python train.py --arch="densenet" --model="self-supervised image encoder" --grayscale=true --hidden_act="gelu" --depths=[10, 10, 10] --stem="single" --target_momentum=0.99 --init="trunc_normal_002" --learning_rate=0.0058 --momentum=0.95 --nesterov=false --max_steps=9600 --final_lr_fraction=0.01 --warmup_steps=480 --weight_decay=0.03
Rows from block 20, named by matrix and row number. Rows with one number belong to one channel. Each number is 500 + 25 x the weight over the matrix's rms, rounded and kept within 0 to 999. All counts start at 0. Numbers have three digits each.
# conv1: bottleneck pointwise conv (model.blocks.22.conv1.weight, 64x128x1x1), inputs 0-127
# conv2: growth 3x3 conv (model.blocks.22.conv2.weight, 16x64x3x3, transposed), outputs 0-15, a 3x3 kernel for each
conv1.20:497488503525497509518522480505560542523550484461500518534461526481449546503467510558495475493502510514480494508496487536506495527474491457501491508505514487463510520503471509546444531521546485471505497471487512473531499521488456478509503597531489457486558489499487514507492498487553507510483489492533485454495514467474504490482534476527508534469525526481525485490490499499523503501500
conv1.21:530498492547517506512453488470483504483515497511479516459491474521476494549502485527491494501463584480531508516470510486522507489467514484499483486525493490516560522502482441471484491523497486510509455516513543528520520493465487505516483491534517494514511517507491466487499477509500497540521483478494521470508478476503467532430549501490467482467536501520478504513481488490475489504507
conv1.22:511498485519516547503500486515509503496523470549483503468523515506524502499493486530527511476503473499524527533483489530467516517527548557520481482488494498506493487482486487446499536511500482465511527455479456480546508481489464601500498548525508491501507507474452538489510514516526487497444493506511490499476488461508498495478580494483492491487516467483539516517492504496478479493491
conv1.23:504499492454491515464506486502514507514532507523516505499476503491491478483507489527526524510540501482536461449501479492496497438492478472516487502499530491488494492517480540507507490519518489486445476512503522492533483502545511442505480468499502480510495489531505493516517474476462521489540517537519528479457480482531474450520475550444494511543543488493523450478473506493471544504506
conv1.24:455507507506502513494501490499510471496510492502522477490513533488516493488488546513516560520501581491467507561500507471499509507501508487495492534463505493562497519485491504498484536507472497464523521494522495502526513520464501445499483509508489490487551489511483459513490466453472470460521505511511504498500511517481506517439541463493470521509502479536477487514534479502491487477496
conv1.25:485510496485497510489497482463496512513457513513519514522467477499487522504491493491544583519505512500472514484499463490460548482507528505458489461521477496499442500464490544497503506496501484476503518488528483537544488508498444513537489496508486485493457517497511483516530483534509500519525520483503465504458506477499500465590465512507562478484487495483450490502468527511477505462469
conv1.26:512491492572509464522490482517510506479503523506492510565552487495557544480480488522509527488508487479564498524492486515463457518504489477511521498510496500458505490489506537467518517497509504497569508517557484506491504471510511500484471483465482505505470473490513516464501512521502510493518488466540478487485491528476515499565506475514531480457476490534493493553506482477497508471524
conv1.28:497513491478513487541508490504527499509498490490489523584515486512507515527546497516483493554501531488443502506508534565484518435508529533468476477493568477479509483487472524509521523468520468535457495488509488488521479488554465472478496475504501498504484522519473467478492506508472467480485509496514530484545499450536500503470475488549436508519520515483542479500504487486459510525496
conv1.33:512541544518483514495502521498487476501482493495485516455468483511513527486469470509533450505479477513485483493513492532485490511478520483505513495532487504469460488507495495497515514505498479477532494489499505484523480477519497468451505489477505471505502476482507498500489493487524479454488518509486490451485466538452508456616487485511476512537506501487499493471516525474504509502483
conv1.34:496480519504498531523481533496531486515449490486456487488520482500488477525496507492508517499521573506527501558510481514468441447475480469486494516490472513559534527481501489470488493456506503508479532512495489485473483467505509473508459466495487500483455457505530487494515456489517434536459518481490522505493491517445494506459535488465498484524520475470484482534507503493480498517501
conv1.35:544471522487489502508508523520508496494504477501486450501514489525476535441531533523519509521537494479499489509491501520511573477478473492475511499508499518528486481468493519510506499533480497516512518506490520512556523490487554457499472443480552482500487492496505475519504497487493502498562495495507537464475486528504486481553503536539464485489520509521497499564495558498457476501537
conv1.36:527516460484510498494480496504515472492496511472456495477493502532490457480514506502509550451461518483459497524476528492518485510478490485453501460481486493480450515569506510494477483467548495510497512507532501493514480492511493461486503540485534531531505530504481510502498471508467490563476465515472534465506487438529461493430538491489508507506506504485504534523464513491558550476519
conv1.39:480510513469527490486504506493498534489494485499492465481428505540484493505475522506546499483480482494502485489530474483477510515510462475540483457498496493477526491481529507542507502525503511468454531485516540498503505496483470498453489415501527499488545513462476480514482487486496467520484478464486490560470500506544509495526501509516521477494447511471453483488488496503514473468489
conv1.41:490479513483489498526502494522502479481500537459504499448525479535492490537506487528533498512494507506522537527484511552493505482517512507503490504515477586453535554482471492501490547482526487512517491583458491513468491507456471470474500465561512473467431498503504497506505491494501501508482491487527525504528494467509468487491535542513550503494451490475529500539532491515544506504500
conv1.42:484466483488492496505500482497505479500484518468470504447461480488498511518511466522484572493496531523472569483495508529499500482497506457486490478476481555506525520496489452509536498487503493463467544492529475510495495505516511542493469465537485508477483488518511480474494523526461483487494527489489514491518502496486500499509491559482577493517491507514531488468513485482463553475473
conv1.43:467501466571548517471473500508501515537519460517519529504513497506510523466465492522497485473506507546504476412469454518510491476510471526504486487457481524428477457465486500489525506518470504480519525545479452514523499537491539540488510489497506475486478484501471552490494516506491488502513505520487513469502503542491476473528493434479521505482491493523501500495496506498482533486506
conv1.45:526467544525452509546529514501564532547471528482507516501508538493540525493496526473490490513509492568448478502493506483516518534531472477522508511502494473486504484479514524516508524489485481485546497504490487497469507525472470495465487442455491498475515461478493527465508499472497527519487477484486497521508520491493495494534477508534500496512441527481485470511511486549450496462499
conv1.47:478490522503490502506521518464503515497572538496508483503471476492484495493489516497502541509521514500461461537506546544487494538494485523491494507490488516530512501507484493507477501508476494510503501500509536488532507507529495409505463514473459477458545483519487431479467503480522473527508511513537536494521501484547540485496535453531464515554497486487491468508496459479520506506533
conv1.52:508513509503488516502488505488505501502549462525545527513528501468495484521510508529480479495463535518465512530471480526514471499482500553498548497534524507498430498484489501507488524497492501535474479501533492538592508493561503482503500498506496489489545505495468481481497474499495482530417518474519500528494495523541484504468540456495465500518471497501483515547478514530474507492519
conv1.55:519489466535510490447489468531498516507488487526473518502520487504500508520502518522501516472523509479490523484464536497485479538525491474481562490514509481457466438484495498443498488488447542493523496515537481541494495500477517480526506479473479523562519489508493491498562498509529481500511485495493503543515496501500521492477486451503508483498521447486467508544465467502507506513473
conv1.56:472505494448479491494519510498502494488447520500433476516494494489512531497536497458501514470548488535503500459504519491498457508491495519460481485492521546476507456472479542509479491549466533526516533542522534529491501524533421455521499478460490510480483517498526461508482501501489520483477458513498546530507474472471503510532466524436494521529474504488517497484494507486522463503523
conv1.57:477496493523485504506513520456519526502499519442510518516557504514514521521488485482487524519516472465475492493470460485509520560507489473522513492522501515480512515495517565527455521516535503466540471497510516516486521493468576436510483500441467504507500480482444501510493499469542480509484499471502528509522505509491485516526498559529503505485476473506517489499487450513540500485494
conv1.58:481509536485517498475484507507487500515490516538472535515516485487507526450477463570468550500512443493480521488480498534502495511501492498490531481552532488532504493518487469491500495501481473527509510462516515488570503504487493534511486497532480504519517463517504486516494527501478509448464524483479506495534511507543496481487533501508544504492476528432523511488500470500510518486536
conv2.20:475486518495497541529485496504517511504473520527479549524516504501509508502517494466504487502498516490465488538503521510498503495484502522549520546499518493508508519494498504501525510500455469505508462531539443494513508543513476510478476469458480460453479530483483471465485495511529494463490510495504472493509473511513556549509485494497526489471506488530495516551471531480485475536511529480503488464530474480469457527495483526473492
conv2.21:492484482496486481483498493482474478471441478516569504490504507489499516512485499481446494538543520491462503508518517470474474486469485523471521498494506493544502496502505457499558423479564520500474463487550539495464527563525513511501462414475498507500485502488521525518513483466569485447527487471498493493508498495497480501491500473504529490465478473516558523531450511498456498506503506479515454455452462506474513509506507493517493
conv2.22:493505512451502509530540489462450471505466508534511538435478425472487480438476470508501514522459531560483558536584527474477491504504489505498490487472486506457513505468501466487595505487508494482503492492527487502541477434486528532542494586476537540534535504532494498485517466480595495462531499459489504491511528519507493505480490474499500491487562488509507519512470507509480502523486537495513487492525490465450458488549486490530492
conv2.23:536562468560545499494499499512522522531516530469550462535541568559474545497554484504495514491509503464520479517527507515488516495538496473485477469499473496539497498516497540509442470486536527510475466504486505486481500547510478493494528464524495479487487508489467474470550522479451513559513522490478515476492510485478515483521480500491485487497490501487576476490523480496500506521506509496468545496459523514537518530516527490468477
conv2.24:478497471467473482485570475506488501493487493531627528505530526503497502497481519517508518513505519471437471510515517481486477557587547521535529510516505507520517523512486495524524471491504490494526500518530512480460516499526519527525461441466491523502515510515518486511505505487529500489508503476510532511502504500482448467508570519517519526478442471507483505506471507500500503518540516470494464459439435475463485480535485505563517
conv2.25:531518504524489481501502515494483502466458473477479481542508562541470512485518499514499497477511473524568518497505494499497492489468495486470482462493476480486474546512466551527438510501520467493561452506538492507537477514483476504489529548541469479477490560519497506510539500523445525539494495512476501469472476477477509484513487510523540485496518505486516488473496463494526489483490481529433522549504536518476500475462485488495494
conv2.26:511539506499511491492467510503515499476509479512432518517500483497528490465520469491544483458535466505563493504466509511448514500474510488539477494519496505479499517498470553512480570503445454498539495528478446523562470517481463527481462565457494499503511498493499456499465499533479514549471483517505508518469502475491503487502502483492557510503564511491458480481551481502523515481478470534451543529526547519536502477500471478480475
conv2.28:525629504500550479493477510491537487484523489499513505472549478469534534504494488516479515489489494497504514498455509504505529498493510497493487476473485505516503473488549508489534480485489497498508504486477495512494480495496486496491480493487526575541471460455467467493536530475555499484482487497522511519483458484490491493474527470492515494490515470531526515470496470493501498491459495502489497483463503519524518509490518500497497
conv2.33:526500470519491455522512513506507516463497474466469485526477519544462482475496470481538482451526465471541488500500497556524520510491491491536498445473453481514481518506451587503400525493458458504499484501433506523482488510499459505453494539496509505503510494471492478489489504530404501564480502532475498474459497456483489488508531513456522479491541490436463454449531469473521487491499477546431546554442534491504500479488486484508477
conv2.34:534485507498492492492540501467478464465473474533570531483540503479508487477465514458453472504496497486457489475561496460503460485504480489463494493506497506524505452479503454491536433490562528503450508487473546501451510506506541500537518450510483474476480496490517526517475491490518499483558487455486501485486488487510500505527517506519494522520489504515532524488476498492468487479469481506510505507477517511477508492497493483526495
conv2.35:497506491494531470501474488503492503491475488459496461523532557523485544497517501528525529505527512482486474493509506486484508505487510505530493477519474487501481500487487474476499487484508479485547487515515496482487520563529478510487506471508508515523526550529465489477519496493460481526490495498487520481536555524485525497536536520523506498495474493500502499471495467485503486472495480493480492512493502509543492507553513500468484
conv2.36:518488521521507499499469496496508488471500480474467474474469483481517515521526509531479540515509504486526484492488500473479488529508518521493524507510498482492483472496520509521545532476459479501520476527548440476529490485493494490500473444470477527464489518481482485471533503440569517478482483539525530522504505512484541502475509464482501474461427483550513551508472491497527500460481464479539464481511491537556531516468492481421472
conv2.39:461469523482481548505508539510510513501493498475516468504476510539475516478517514489472469521502509496511492502526512501504485500551500517530522490479512498525503530528466514518443503518446485500539447499553442501561488519475479508480491441510463469480452484480474476473495510506456511529493502498484501490509490507519519502490452514500509478484468494494513520503470538523505525518513529542497539492470483502488509510509546511503533
conv2.41:515494497472488515445410480517513514505478498501477487505497520464473467482477504464472468457516462464457476480506485478508493488465492480533494482530492475481474564488467501495523491510555498476487510497515530513495516516511505488496505529499459463476512471519509563525484505533533498513513482522493491494508499504511501514487528506506518500510508488512519524489458503510529519521463517528481537527481511473485463498493494485533496
conv2.42:504525486490508489493506483466484473474472478506533508491509481492485462471470463481486474468485477474428478532589526511495503512474512492479503495514500498482503495488489494495545453497536506492479512482486530495464464450466532486533531528524451467475535535534536581520504511509524501496502487486494507489498502501532527530500457485474501488510531533500535503492478482506483491506477510500484492526491524497473499477482493487524485
conv2.43:523551525511502489502502502514523503507552492484493468492480454526492496496500485521521515489463513494515493503504503504450506540496530491474493484488472489508487477490499534503478521490452526508461538500445509507493495521505486504482456506465524498520513519508507482497455471519458491565490483497483480474499507503529537517490522495492529496489533491488473469482521481468487471509519508505485514526518509500527516482491487448444459
conv2.45:468491532478496554489489528510548495525517533503467513517463516518515513491480506493527491499520490488545491490471490493507492486491476482512467482470466494500500507516499505510499518490455461502546464508508433496541486544495465508462468489466488453467471457455502487512485490526499504527489480498517507511475483486504501519502438485473452461505487503532512518542523541516516506506495520502448517500497513515544491503496484451442450
conv2.47:472518489482528489517536496499500506514526520501534512485522474485524506516509503496484501486500482466462460483492484492508497505527511472476488476486481489492479511516538503501554492473448512520504493510505462477474509503506481468475448479457490504490495477490491478500516502480551519463469495504496504503495500501486462492502559508507518510475474468505490499470455468456449447477486481452513460472473488489486483478487473504512499
conv2.52:482526485487529486519510489513525506536547525527540533459493444474542512504511521516479530515469507518500520514524524466482465534559526504496497498487492511510511490474521492505572491492467505497505519494514489487510506488491500527505446508442526546526525481525508479525507475471565517490471503516526536522520508509483453487481527473517512492490479472528502515502505498478510480488480493446477443444460446532515524505515513515495504
conv2.55:457486562507466540562494528515506506489492479466454456458456410482495488429475470550542541509412511534576534483487484505488496516484534535527532479492482499474479478493455498525526523490490470488549498488526495518526487501476535523520478455492464516483478507459498479500462482481525526521489473475503499503488491491469548459502511508515520506482477476479411491519488523498547502447470471489524477491510478510492505514489519494462503
conv2.56:506521479533517490499482486487493483466515468519545517498493486512488517481482483500478512493485489514535528487466486499477491482485495503517498475491476525542514506524506550539496508515520502507492482497486515526500484490484509518521508519503483514487461496451498496498514527516493539541511521524508525519490492490515517512474492478480512498487514481480502483465509462501526503486479490544479553528464505511516511498487487497535496
conv2.57:499461539511473493503478513514558513502526501498469492482468441523516516483488456503588495489521497489524490482480475516481509547466527518594506483504479487483475530532454536518458552498469431513566470535524431498541501547513482492477476533474512476506488497497500496507458519507463511537467496533503510492461513473508537503483593489486530494491497472526419521493538496491503487463534466506490509526473529520515514483502481477489471
conv2.58:492477504479497490514547484479505491498494495530497528493514486473502465458502507546498544511456486504464498567552561513469525538494545500526503502539496510499512471509495452522600516512484506503479523508475536517476491439476528489519494582498464518473490488497525502512474508496548509442498521498493505495483473496518502505473495490484516490497551495527526533494488488479513492522519531518512490490490479496470483465457473485481492