Weights of a small self-supervised image encoder.
Model: norm batchnorm, activation gelu.
Training: muon at rate 0.0058, 9600 steps, batches of 256.
Rows from block 6, named by matrix and row number. Rows with one number belong to one channel. Each number is 200 + 40 x the weight over the matrix's rms, rounded and kept within 0 to 999. All counts start at 0.
# conv1: bottleneck pointwise conv (model.blocks.6.conv1.weight, 64x144x1x1), inputs 0-143
# conv2: growth 3x3 conv (model.blocks.6.conv2.weight, 16x64x3x3, transposed), outputs 0-15, a 3x3 kernel for each
conv1.33,135,240,177,161,210,114,176,251,204,222,170,181,172,181,247,230,275,288,191,195,238,238,235,182,191,192,144,230,196,166,249,178,214,190,222,166,245,208,132,221,201,181,173,271,171,165,218,226,158,223,208,201,202,237,228,201,222,203,114,226,157,253,186,192,165,257,160,124,146,162,234,212,217,127,199,196,162,159,226,229,223,194,231,137,226,212,137,192,248,159,237,199,240,171,210,186,221,170,111,291,177,116,234,190,206,259,112,217,267,317,206,251,228,147,180,150,191,185,221,218,210,262,209,151,204,241,271,120,196,163,256,171,205,182,148,184,144,191,160,286,114,187,215,225
conv2.33,155,201,172,218,313,177,204,229,187,183,187,171,216,195,191,209,216,215,240,208,213,259,174,191,310,242,227,189,175,171,187,182,201,189,198,215,214,223,200,187,190,181,226,195,217,166,184,214,142,196,214,133,214,195,255,251,220,239,183,221,202,183,209,164,246,226,139,206,182,169,232,191,203,210,210,167,192,195,174,184,197,121,97,202,165,155,189,227,202,182,192,205,161,154,240,187,176,250,169,153,213,207,140,164,202,150,207,233,146,193,191,141,190,170,185,195,166,193,199,199,190,264,226,205,189,186,150,193,194,172,194,242,150,169,176,152,177,225,157,160,207,170,166,173
conv1.34,258,195,226,191,230,193,178,181,211,217,234,196,225,191,188,165,174,190,174,174,193,258,198,193,211,186,216,203,181,195,199,208,190,167,173,173,203,167,242,203,214,198,206,179,200,176,149,212,332,201,222,153,218,240,210,160,206,220,172,209,175,191,208,262,204,157,200,201,235,189,199,211,187,175,198,189,199,222,208,188,179,239,188,192,214,176,256,219,212,161,258,222,194,213,250,207,223,197,205,220,184,238,180,205,201,194,221,183,133,99,169,201,220,226,186,415,222,213,314,210,157,211,385,207,291,237,223,244,170,212,176,203,202,183,180,145,208,245,190,174,222,211,115,150
conv2.34,238,175,230,67,200,265,161,170,214,216,228,234,197,227,251,120,148,164,168,141,179,217,153,173,216,240,171,183,216,197,164,179,168,109,120,213,228,252,218,227,235,180,194,178,116,209,140,297,121,62,239,152,140,221,78,129,213,149,248,280,182,235,222,207,186,214,181,171,268,259,252,303,200,189,207,189,179,201,239,206,182,204,197,170,171,188,186,214,222,192,168,151,121,244,257,199,229,276,229,158,121,206,207,189,260,249,267,265,238,233,176,214,204,173,208,188,206,174,353,204,205,390,250,102,148,211,286,163,75,301,102,0,228,233,216,172,164,154,173,201,237,142,179,187
conv1.35,168,198,179,230,149,179,218,254,222,222,175,208,224,201,255,178,189,162,181,170,198,209,267,178,222,224,131,172,179,219,184,181,195,207,150,218,189,215,239,253,178,193,214,207,175,219,193,149,169,240,199,209,222,184,217,219,239,176,156,272,231,159,143,247,224,150,231,216,192,217,212,258,143,237,217,134,152,180,210,191,188,217,179,248,178,193,206,167,284,234,204,119,159,240,212,210,231,232,178,231,249,95,133,218,224,196,148,267,154,204,229,121,202,135,106,231,267,154,193,210,148,141,190,235,194,199,148,137,174,214,168,173,237,162,171,248,219,166,120,202,167,248,116,193
conv2.35,174,144,247,124,216,196,185,205,221,179,242,229,146,191,219,122,121,172,194,179,191,238,194,237,181,240,193,165,175,250,180,188,212,187,205,220,221,216,183,264,249,194,217,169,159,237,191,157,226,203,120,241,231,155,232,259,231,223,193,207,224,225,238,141,149,165,157,154,203,186,172,187,208,198,201,158,157,168,198,213,234,201,145,143,207,191,188,211,246,210,184,242,195,215,273,151,217,269,181,155,190,204,201,257,225,222,254,184,177,208,222,179,225,249,188,210,218,169,170,192,193,234,174,226,181,179,184,228,214,218,247,207,206,239,214,205,207,217,216,203,199,215,186,191
conv1.36,161,111,176,200,202,215,194,190,181,148,200,174,192,196,149,171,217,245,221,210,193,185,216,219,195,165,168,169,182,212,199,213,219,207,141,197,169,211,173,198,212,226,169,261,283,178,189,155,147,226,167,210,227,201,147,160,236,193,185,184,203,228,236,229,203,231,262,190,157,203,221,221,203,185,203,153,166,179,200,185,178,190,158,201,149,190,203,139,222,166,166,160,252,162,234,196,175,103,162,170,240,203,123,228,265,186,173,166,236,261,193,247,179,333,161,175,200,282,192,90,246,170,200,205,149,247,187,225,145,202,197,150,217,212,180,258,216,151,192,172,95,237,237,184
conv2.36,204,202,182,226,205,204,149,186,177,230,245,224,197,189,217,180,148,210,181,185,176,186,181,152,249,167,156,229,216,184,231,212,169,217,202,165,168,180,180,205,215,182,160,130,156,162,197,195,176,233,226,132,201,233,209,251,247,228,302,242,205,167,177,236,200,198,125,119,231,213,236,243,191,225,243,154,164,205,144,139,212,130,157,213,122,225,300,189,205,239,220,215,173,223,212,174,220,223,166,169,200,240,190,246,263,155,164,198,111,183,215,184,250,239,273,292,179,233,199,200,228,248,247,204,208,182,169,145,177,181,101,138,189,172,181,128,109,160,166,166,217,149,162,212
conv1.37,200,154,208,217,179,170,142,155,228,192,216,191,211,138,141,190,188,227,139,223,198,201,199,183,208,189,197,205,185,168,187,173,190,171,175,207,173,182,128,166,182,219,155,169,192,239,249,219,262,217,171,233,249,150,146,225,109,147,237,177,194,177,256,194,246,213,160,208,171,248,233,240,189,181,164,238,140,177,244,154,202,123,208,150,253,132,277,153,223,168,189,221,176,195,193,258,146,221,194,147,211,216,188,165,200,249,138,205,172,183,179,157,231,152,201,213,178,148,227,131,198,250,123,74,264,257,190,171,235,136,227,169,149,243,274,236,233,151,166,219,147,237,191,149
conv2.37,242,200,178,167,207,294,203,211,157,218,186,156,164,238,185,136,152,161,202,235,209,189,235,204,124,194,172,163,233,171,181,236,208,199,213,201,144,170,205,216,307,232,201,202,128,239,166,259,225,137,155,270,228,165,148,162,188,152,210,214,178,200,194,186,213,248,208,195,216,164,168,202,231,232,211,202,189,174,190,169,169,225,198,118,253,183,116,231,250,191,187,186,221,177,226,227,200,230,224,227,212,157,252,183,153,211,224,190,174,192,256,199,218,249,166,186,208,193,234,203,207,218,248,166,175,195,150,233,238,242,216,189,211,180,186,188,206,184,201,217,198,197,261,193
conv1.38,249,218,212,220,173,217,186,66,194,185,221,201,175,187,270,198,237,191,221,168,204,232,182,199,225,250,249,186,180,260,187,250,237,191,209,189,184,159,250,258,187,219,153,127,187,195,185,185,211,141,192,167,234,223,206,184,151,158,223,229,200,153,215,145,215,241,204,292,263,192,194,232,149,220,238,130,178,236,225,234,168,178,231,129,230,287,128,154,229,192,215,162,177,184,219,220,110,196,153,242,240,253,186,207,183,187,219,194,167,125,182,209,256,193,259,257,355,181,217,154,248,130,271,187,219,109,176,108,200,225,276,217,164,0,204,302,212,226,136,190,186,196,180,132
conv2.38,202,189,231,123,211,233,170,208,232,217,206,209,234,189,189,250,259,203,184,168,192,236,168,163,250,265,189,241,222,200,240,256,192,202,215,169,199,211,202,203,201,197,244,254,217,204,196,187,167,194,225,182,167,211,192,179,214,257,224,176,194,196,178,216,186,249,107,155,210,150,152,219,172,200,195,168,199,204,137,141,174,128,100,151,133,110,163,209,163,189,221,270,185,191,213,128,250,188,128,199,235,237,186,183,223,156,159,197,185,161,216,137,124,236,161,178,253,223,100,167,150,97,92,221,187,209,184,211,281,122,179,234,174,228,230,182,230,117,178,157,132,198,208,128
conv1.39,238,222,199,215,182,158,149,178,200,248,91,176,156,148,233,231,192,200,210,173,227,210,104,231,161,259,205,162,159,185,204,191,193,210,181,269,287,272,170,186,193,207,235,184,276,165,220,188,182,214,276,103,187,232,199,244,162,216,192,184,140,196,247,235,165,241,147,191,226,152,169,202,171,200,229,177,194,180,195,211,151,242,187,288,294,233,121,210,273,224,198,191,224,203,161,206,181,142,224,180,196,202,195,218,239,211,261,255,198,126,168,159,276,252,193,205,237,213,177,118,209,117,182,251,218,162,205,154,232,211,158,238,153,195,171,178,203,187,193,200,222,248,213,119
conv2.39,231,197,211,206,255,256,200,178,301,218,207,200,196,182,164,267,232,227,181,216,232,257,259,173,203,247,209,179,155,165,151,189,194,128,160,128,167,186,183,187,182,173,221,187,200,173,174,200,193,204,179,161,125,136,171,175,219,242,279,199,241,182,164,212,204,202,250,192,203,217,211,211,182,206,202,270,253,231,158,185,174,181,167,156,177,182,228,156,186,217,193,231,209,120,131,114,194,211,188,149,191,179,209,182,184,179,219,211,207,169,209,130,149,182,197,191,178,225,198,192,232,228,171,177,148,147,194,218,167,195,212,254,195,237,221,192,197,198,230,230,294,208,261,226
conv1.40,201,171,231,211,173,188,233,188,188,190,201,204,229,203,200,175,228,161,212,173,140,230,160,185,171,219,223,207,241,227,185,170,201,216,220,180,225,212,215,197,223,205,212,204,204,209,213,220,262,126,146,229,164,215,169,210,179,160,178,210,202,190,175,176,256,159,179,187,186,196,263,106,157,211,208,187,243,135,181,211,209,218,279,192,191,193,182,144,131,193,224,179,175,146,180,202,248,196,146,153,223,195,279,266,225,208,244,244,220,187,205,200,212,176,185,204,192,180,136,207,142,202,144,203,190,191,196,242,151,199,218,388,221,222,165,250,96,120,244,309,233,220,233,264
conv2.40,237,156,181,275,157,103,170,204,201,167,213,195,181,208,171,215,170,158,192,225,218,181,247,225,194,201,206,185,171,213,248,207,221,217,218,217,200,235,218,233,240,235,156,187,197,172,208,178,178,242,208,129,152,168,209,168,177,230,145,193,168,137,176,235,165,149,255,206,220,234,216,184,154,192,160,214,201,203,277,259,256,186,226,228,201,215,190,187,198,195,173,216,192,192,207,176,194,190,193,186,150,179,172,208,193,144,218,213,319,305,276,314,222,243,221,207,200,178,122,125,250,163,147,187,195,187,153,214,197,132,198,193,159,210,174,208,276,288,171,288,253,171,219,248
conv1.41,198,223,215,234,172,219,214,254,172,249,237,185,212,229,151,202,188,205,266,234,257,204,187,230,201,201,181,142,266,179,195,221,226,227,262,207,221,232,249,229,171,212,211,204,171,206,178,261,219,171,215,188,201,199,187,163,267,213,266,157,169,210,232,209,221,170,175,168,164,204,198,213,220,213,189,119,192,199,174,187,148,208,191,260,241,236,216,243,190,164,188,212,233,170,240,181,239,243,158,141,194,267,154,237,211,210,209,195,137,170,244,226,152,188,299,179,184,209,207,208,233,215,167,166,228,196,261,124,209,286,192,188,203,258,103,97,119,273,164,180,218,178,145,223
conv2.41,211,137,160,286,237,130,180,185,194,191,165,223,194,114,160,325,385,285,181,231,232,223,147,225,189,144,143,161,185,175,264,232,241,257,269,249,187,182,217,134,124,212,230,290,303,191,184,183,195,175,224,209,197,245,237,240,189,233,162,178,211,173,201,201,168,206,194,204,151,250,252,191,166,153,139,207,241,184,209,278,217,150,210,278,205,179,292,153,148,144,179,203,202,180,193,195,222,216,225,250,263,186,166,167,146,150,131,134,327,300,236,240,228,195,136,148,111,178,175,193,132,201,158,191,193,209,145,163,188,151,219,261,195,229,233,198,208,214,147,172,209,187,185,245
conv1.42,155,200,170,159,185,220,199,239,201,247,190,201,168,232,191,224,192,221,157,209,237,200,225,176,180,215,224,186,218,201,181,169,182,201,246,182,202,206,193,234,203,197,218,205,215,198,202,223,310,238,159,215,205,234,221,186,263,185,258,205,207,186,234,194,223,159,180,228,201,170,264,208,194,203,199,221,190,172,196,215,201,157,248,233,100,237,175,241,198,177,161,232,260,118,157,196,216,166,210,182,269,268,173,212,220,212,241,227,150,223,199,246,181,216,152,217,201,252,186,211,270,185,188,209,281,190,137,197,178,186,336,260,233,223,79,200,161,175,171,171,156,242,204,102
conv2.42,277,222,199,217,240,123,145,167,127,259,153,238,319,123,181,339,232,176,185,222,238,131,133,254,146,132,160,138,225,195,172,211,236,165,244,288,119,173,144,140,186,174,297,234,165,156,189,201,143,217,251,194,248,248,203,199,145,277,200,152,228,141,188,197,175,179,133,156,190,200,257,242,136,174,198,196,237,192,176,220,217,156,245,351,102,197,273,133,154,170,174,181,205,202,246,223,199,221,137,250,301,233,122,180,199,88,140,204,181,231,235,173,191,244,163,198,226,199,192,164,201,226,144,161,203,194,206,219,185,227,181,175,180,209,215,85,125,175,44,123,268,103,133,229
conv1.43,265,230,146,211,201,176,213,195,185,258,173,184,257,191,250,210,189,129,169,199,190,181,183,193,200,175,232,191,188,183,246,254,208,218,186,138,182,229,201,253,232,174,178,167,206,119,170,164,290,206,280,193,228,197,116,125,177,199,197,227,188,116,183,162,160,187,171,141,257,182,157,211,167,199,214,188,199,239,188,190,254,265,144,172,182,162,174,168,212,239,226,211,137,152,224,232,167,203,242,194,166,224,219,135,145,202,163,178,244,249,177,232,218,189,262,87,98,175,211,170,150,198,182,232,216,85,194,204,161,139,86,211,183,186,315,185,134,155,203,234,262,224,151,220
conv2.43,201,165,175,170,149,219,157,143,166,193,215,201,196,229,207,170,172,194,172,186,160,165,186,160,210,188,199,228,263,233,186,218,208,161,173,166,187,202,189,196,221,221,178,197,199,191,224,203,188,187,181,192,170,160,216,159,216,208,231,251,191,214,206,221,236,214,142,165,144,171,137,154,242,225,194,202,175,174,181,131,167,203,123,168,194,145,144,200,192,177,228,208,186,217,230,205,163,233,157,198,193,202,222,200,208,216,184,199,147,132,164,149,198,196,168,195,233,165,179,182,204,215,236,191,186,171,157,237,223,204,207,131,193,194,128,220,203,164,258,149,160,245,197,155